From a checkpoint of a small autoregressive pixel model: norm rmsnorm, trained on photos with spoken descriptions (Open Images, Localized Narratives).
Rows from block 3, named by matrix and row number. Rows with one number belong to one attention dimension. Each number is 128 + 24 x the weight over its row's rms, rounded and kept within 0 to 255. All counts start at 0. Numbers have three digits each.
# q: attention query (model.blocks.3.attn.q.weight, 128x128), inputs 0-127
# k: attention key (model.blocks.3.attn.k.weight, 128x128), inputs 0-127
q.0:161109143106105085116082091127114090133113172090153118158122071092101176099101180136143131157176143142167141109158127112125147115086102107132140076133128119134139122129105147138175153144097129151131113133149129106108150116110114098136120158150127107102114168140125130117073112102099114125141131108138129090082153123120155127112131109137121085115133168154141127149141121141116152124170
k.0:102146132088103147115134119126113192136088141124175139100160089087109163116120124100128155111148113166164128172158100134153134111135113090128163141117132119154140112092062125123125113138131138147156140072112137125143142146125099107113153139145133098149146143116115121123100104092086091128098077110136134137123125135108123105121134126119139081142166121157121120153164187142110112139167
q.1:153123134179073095110167121106102151133149117207120125170126120110100133112108105141151125120125126140121098184162146103138138104099138115156133123143148123135138111146171103116121112156136133099109101104148152185100150134113129093154104110127153097100093153114124125103120126188161149130104140127096083103154143123134127091131137110154118094112099160078138099132132127115111128146129
k.1:123113118115135083120102143099067137128123153176113096117121140103130149087087100149148158108113093099129108117133150134132152130089160141117113138142116110131138095169126114089116106121116146154102143117110119098074145144133139166097141077135108133111105194121119124110087131166107156139149148132132153106126104137114120125131152143126170151159145115126101075138130127082099086159160
q.2:148115172095132119138140160101157145096143152144220152088115108130131151139101176130111136126095110135147110166110097133069096130112110108189144107165130135129107093104111133141103117143156125165097113117125099161135147135108128132111152122122115109106121140124141094136082154088113152126121144124130094147136118123172148111111114113093136110130150161164115115140106158096110164120113
k.2:131132132148116142129185129081135138104125133160152154093160125160149158176084118138123119123135162158139111103109144115163141098162156065174156107128125176116105140100151096104141098105147109138154099135100129138149150122140118092129134183139113135119142144105134115163119150118106126138160164114166171172111146118162090106093126114131146142159149113096163138131139122148096132136137
q.3:134128151092101160158116140164113067114171137124171165135122149108130111118153130115124100126149147107087129170123129138124128121188146140104121131133137131124141156106136152166138116130110140181161144208090158164108137057087128097121080113099100157107109151160126153146127109123097133129125135145117149139116145125118154142106139126133111110092110106129145164110131125144148106107133
k.3:170120150121138105144074143148126144194141128101121086131186138121118085130127165130115167099117126097111122112156111108099148106169156135119134107132126135113144135128162148153096163182115125104107160094107130121131158085112115150168128138158148140106076143157090152132164136160084122134133090160140137112162117129139102155101131130094124111126152114134119141141114154088109120138106
q.4:179102186150109161119110134159165160107156137134115166149104097168147113170119145115116121150121144093102121146153148123139151115151131195116117107156141167155113125172116095132128122110105108127145115126155136134116146154135130081113104122158110112151160142111149072100172151129124129123128099136116151130108113078100146123092097132130095145103155168134091137111140125146133141120173
k.4:117133055156157199162098134133094112145158148126112080092120117116124111127110161154123076123130108130126129127128132104109129100161125088134123128118136133125133141129132132136154157144124082136122074103117105098192130151152116161121106108174106091103106117124135106082108143136122127132138115146143095112129133132130119133096116084152127152105170157114130103155139123184151157129154
q.5:112129097114120120149105106169096126141118135143137106105112142160129121141119117094114105108146155146134100131136158153156096118182130081114134104135120145124112109119102119094156125129139112119125097127120120094081129175089101140048121086113151078147122127088065157145129119108120104095163124108124098141071120094144126108125125136105108119098153111142128134110076091110122135126157
k.5:120120159168138087127138103111145131129169103163155166138151106168115125132122117116082154138126099141163099100155148142182091125140126110110095104122137169143107160143105120139134144112132164149140082119112108129137115167139120126128137079111077122118137127109074124147165102175177082130132105131115160131107099117148158101092109139121088127102136118123131124086101161142130131126166
q.16:093073133150128113065166138138096114119138157098131151171154134152130128101152097127148064119101114127137179142139176122088103155126167127146180146118167102118123156120126133122152121131135097099163129118124133099134132116139134113134164132117136090147129099125118094114136123145144129121131168135139087095154116187112116149120133126148101183130123137134165117125128122142087081096119
k.16:141085159130133171108106124117124140135173167115131184072189129137117066110148196152139091154119118122138140137127127134098123126154108123140140117124147114126078108117119145147129107136101141136122086132116149106186127128136164127113113134138086139156168124085141137111080150127157129133116132114135153157104068118129131095129113176143115133108160124136119109151158113134132110111114
q.17:128109155134043110152111143125089177120092073116063127139198119115152111146161129140133135142166141163139127120125137144122119109114150173115141126133141123133125104137148104154176160123102114117076132100145157099115140099139123144158097114145111111130103126114103162130162154103105157149152088125136151146111153139133151151157114127102124128127114156147116120119146143148086160108131
k.17:169095150165155107155119117134075071152129141116097124086158100078120113106132124113126125107153128143144128155142097122168125110112164179104145121114174160134117142162097116148135136087142113128152092090150123126127141098106124129085078107174136113138128151155118135116153152123129159148082136146109144176147163144105128145117169133107132138119093101159135112135131151109129164118141
q.18:152101141156101099092133120105133172089110122115121086120101110105118117164108117127131104098135137145128155104134109142103133154130135144174119140156130128117119146106113097095083130122128150080091159099093123135081130098146188127139127125167168133142082103099104110174108137131138132134076144125160167081093123144143146112093117164153129123136124163120136132147153099155119113093099
k.18:120139106165135116106124123147136143107175139119145131143110108146130112147115119149123151134143149148101172127159140117146121143142034163142093146110112122141130142112145108117113166097092143122197153162136105159120128165126166103169119156148090153103119137093128130128126181160153148129096134134151125117138110126119101125097131149131133116116109161131139125167171166097136091124071
q.19:093111184061143112121130127116094138099176160120107083109112138068167080118122155093113131142133103155131115124143155122176125131115094168138097120110108116103148128138167101143170133119134124119123096177108101165090114121139126122117111106119105136143132080077150079128138155124139100150149149125136118127161134096101138164127137136107094123134137105096128113112141102127120121130139
k.19:168149132174131118142174124100160147095109152127117102108124036134154129099107170133112103137131164156161130148136109099153123134096122143150081134140137160113129118151127112111124140096111120074097122114129136167147124159151141113149102108139117128138151129140132154117091160167111093116137110145102107143122127185127127139098104138156094085142144127091117123100172160111152119135143
q.20:143141070135113151123162140133118133143114132159117090130117133130153145098167140102149152126085127157118146142140150121146153116111133124101148098167112175125119077082155093147128095140143127131097183144128112140159107150118137107138152131136120136117107087140132141169113146115159140163136172152168117169105107168131121087147103125185155108173114115138144163104127159096128126136087
k.20:106121152084128116116162134117183113100113128125101090154132145137155129149102095128133142119173130114108149149110091108141166127102105107135149133148149143123109087107131109202100139111124129113137127208149144170093101128117161127129114089166090098115117126132147169124134104120168122128116135130175077100124077130160120094124142130128144124145134163161126153144130116140123140150138