Rows from block 2 of a small autoregressive pixel model, named by matrix and row number. Rows with one number belong to one neuron. Each number is 128 + 24 x the weight over its row's rms, rounded and kept within 0 to 255. All counts start at 0. Numbers have three digits each.
Before each neuron's rows are labels from the 100 images, of 14848, where the neuron reaches its largest size: "strongest on" is what is common among them. Only what is clearly more common there than usual is listed. The data: photos with spoken descriptions (Open Images, Localized Narratives).
# gate: MLP gate (model.blocks.2.mlp.gate.weight, 256x128), inputs 0-42
# fc1: MLP up (model.blocks.2.mlp.fc1.weight, 256x128), inputs 0-42
# fc2: MLP down (model.blocks.2.mlp.fc2.weight, 128x256, transposed), outputs 0-42

strongest on: text has "holding"
gate.104:103101111121045124075184111091104089102140157124157116123115096159133112119147118154140169122118120133115146082132108139134137134
fc1.104:134133175094150122136099148167092100099133135109114102152096132096139168105133124130139106128133122093163102152105121159139145139
fc2.104:113157148150153106147163128087120135143097131120068176148141135141122131148137134136139148154092169164130159129135118113180080076

strongest on: text has "sky"
gate.132:124134133135075144134108156105133106136131111137152166119129170140138125123160190091138137134131126124129129132159122112141153115
fc1.132:154150166114148142119098134135117104150156169156090137119124149156144098142159126142133143097141143086116110099132121142104131162
fc2.132:115091158131104148144142145126133109146113094090175135090098118126147144118129187098132155121144122155114100124140109079119152118

strongest on: text has "sky"
gate.78:126119118107189159141155104163141120126177061182148132096161109172118136143138147125142134115135129118163109128124119135130109133
fc1.78:090094153183120149144123161108138128162136145125097140141137137099120150123147127138103114154134103155096165133122118143144132115
fc2.78:094167087149126139105142132138100068110156095159150117115110192141096137132140171144109134127162141166143109080142151110171118147

strongest on: text has "sky"
gate.81:127154088145081171100143124168108159124127140127134116116128143109136132173128133146165159088143078158149085118126130104116149125
fc1.81:108165174150129153123122130131130158111146118091126128147136111121100128137122156120142110119125075151154076093117071121129157126
fc2.81:141141098120116139133122124127096097074115148144140123132155141118089120179087155106128141095128114111132099124093094158132144068

strongest on: text has "man"
gate.67:121093142092102165137129169145080146137120133116129152143132155108087138158171178141130126114131158154094123085150114128161103086
fc1.67:145139099103129061129175170173117150136140184131109105125112124161179120081124140079135159148131102134140156109122150134108112118
fc2.67:103108146123075150143141134085103092144123103110139168144102134099087163124149126168120126124119161133096133122123124170121127122

strongest on: text has "holding"; text has "wearing"; text has "woman"
gate.159:131087048110141106151118120161147124096089156162071107125118074113149126128080119113137141157116144138145154154093106125138172117
fc1.159:136177168093123125100115126122054138125151117089186105150141160154125137138154124129130114095146136129112137100155148121099115135
fc2.159:136141146111145132108119157122085095122114158106106081185098163122114115175146119127114148140140166133088115169116097139132162182

strongest on: text has "white"; text has "black"
gate.237:106141147107058100133143114094055175142117159117098136151127119093161173129153136103119141145111093122168165126137165124116115155
fc1.237:137103088143184161156136129166137099070138115107151099127105090116145148115110116160106130085128169115141120132101143132114108116
fc2.237:101104129111121152160141139110150141127130144108100124142107151165114140118108197094146108155119154109148129111087162119145123158

strongest on: text has "two"
gate.101:115113088097143098194091084133137155139067130146114116091081159163119143105124122090159081146122129125097118156101095113141107137
fc1.101:169120207092185167129120180129133101123145149120128125121126125108128123128127131135094127131126137147125103106115136133136077134
fc2.101:067163124089159138147121168152075117153099165147148172103120145153076135120153114123113135112116099164141131130153148117134113122

strongest on: text has "woman"
gate.179:151068118161098110220191140151127117104187135145111112113128147159139125114111147139114090191118116102134148124099164115114102129
fc1.179:128152111097153103143115125166128070101149147123080089091117132164164095138140127105133119111114127138126157120108152114112099121
fc2.179:133116148104102134136133123131121171123112100103109124158124105156152168124100105155115147087076160132124107086129120130092145068

strongest on: text has "trees"; text has "sky"; text has "plants"
gate.252:134177139100138158147130134103141166124123106127122098107135143131139142119106128093157144127110044158137082128135138148109131127
fc1.252:131170158172131144127126127118163173101133118097127132141142125116121155138111139126142163111153081144142108089157162131109136176
fc2.252:155086173129112129115117120169131128131121138139173099168137135159107137150163124094109163138138124148087131095134120084145137081

strongest on: text has "text"
gate.245:166133138107144195164168096137100152135098180125170114164128115113132174089129144128100132125129148149146099139120143094125103150
fc1.245:158093183113144141138065152104131108131131120139153157186102145126145179101121115125108157141142133144095095153120123090121143122
fc2.245:125144152133134140111163113133150158118117141153119108148140088125125145127132138105118092130144140127117147130139110094154106159

strongest on: text has "red"
gate.51:101127143123131156118082123133065144087113118143157149131127109164130097105124099134109101141119160118099162135138102156135081121
fc1.51:123148130126116131118076137124081147124109168116161138118130132160118124119111089151106081134127146133128122146127131157101114147
fc2.51:082138114123131090131164149102122124132158110124149121118122109100155130128152113095110169125125122099104135108106126169114146135

strongest on: text has "woman"
gate.28:128153146115121154163118110097165075108132107110084155139126143137128117144147111145149140074109162114145113120163087139143129101
fc1.28:106143094137165130120121119091136174156146103098101167142146151123097122144114147140101116140104131091157137145153166159129116119
fc2.28:132145142095111124140116121153098106134124170156065110097098100167125149131164138100144122108140101113123128099115064109087126138

strongest on: text has "sky"
gate.234:179100164134108119089173128074121157107161173152120105159101116140137165129149125132157127133146111139117128167150119127110125180
fc1.234:122075160139128136168112119114185123078127097113092128089137133080142134157115170160081119126097153129134112088143110129111133085
fc2.234:120137154167118129112143156102158133148147157181123117117096118127069107097166090115153114137142135163121137155137169182160134107

strongest on: text has "trees"; text has "sky"; text has "plants"; text has "buildings"
gate.157:121159136144154133191141128111116155158140135074119087156162162146130150148171122140134093139119144112154070119140100138126153121
fc1.157:140147139152126147172184137088142142140120115112116122085121137124128131139121117136101101172103153124155103115149122166134092114
fc2.157:105107115144124151115081115162131101125096141090085096112152087090080091129116155125155136143110096139130145153121124099140085160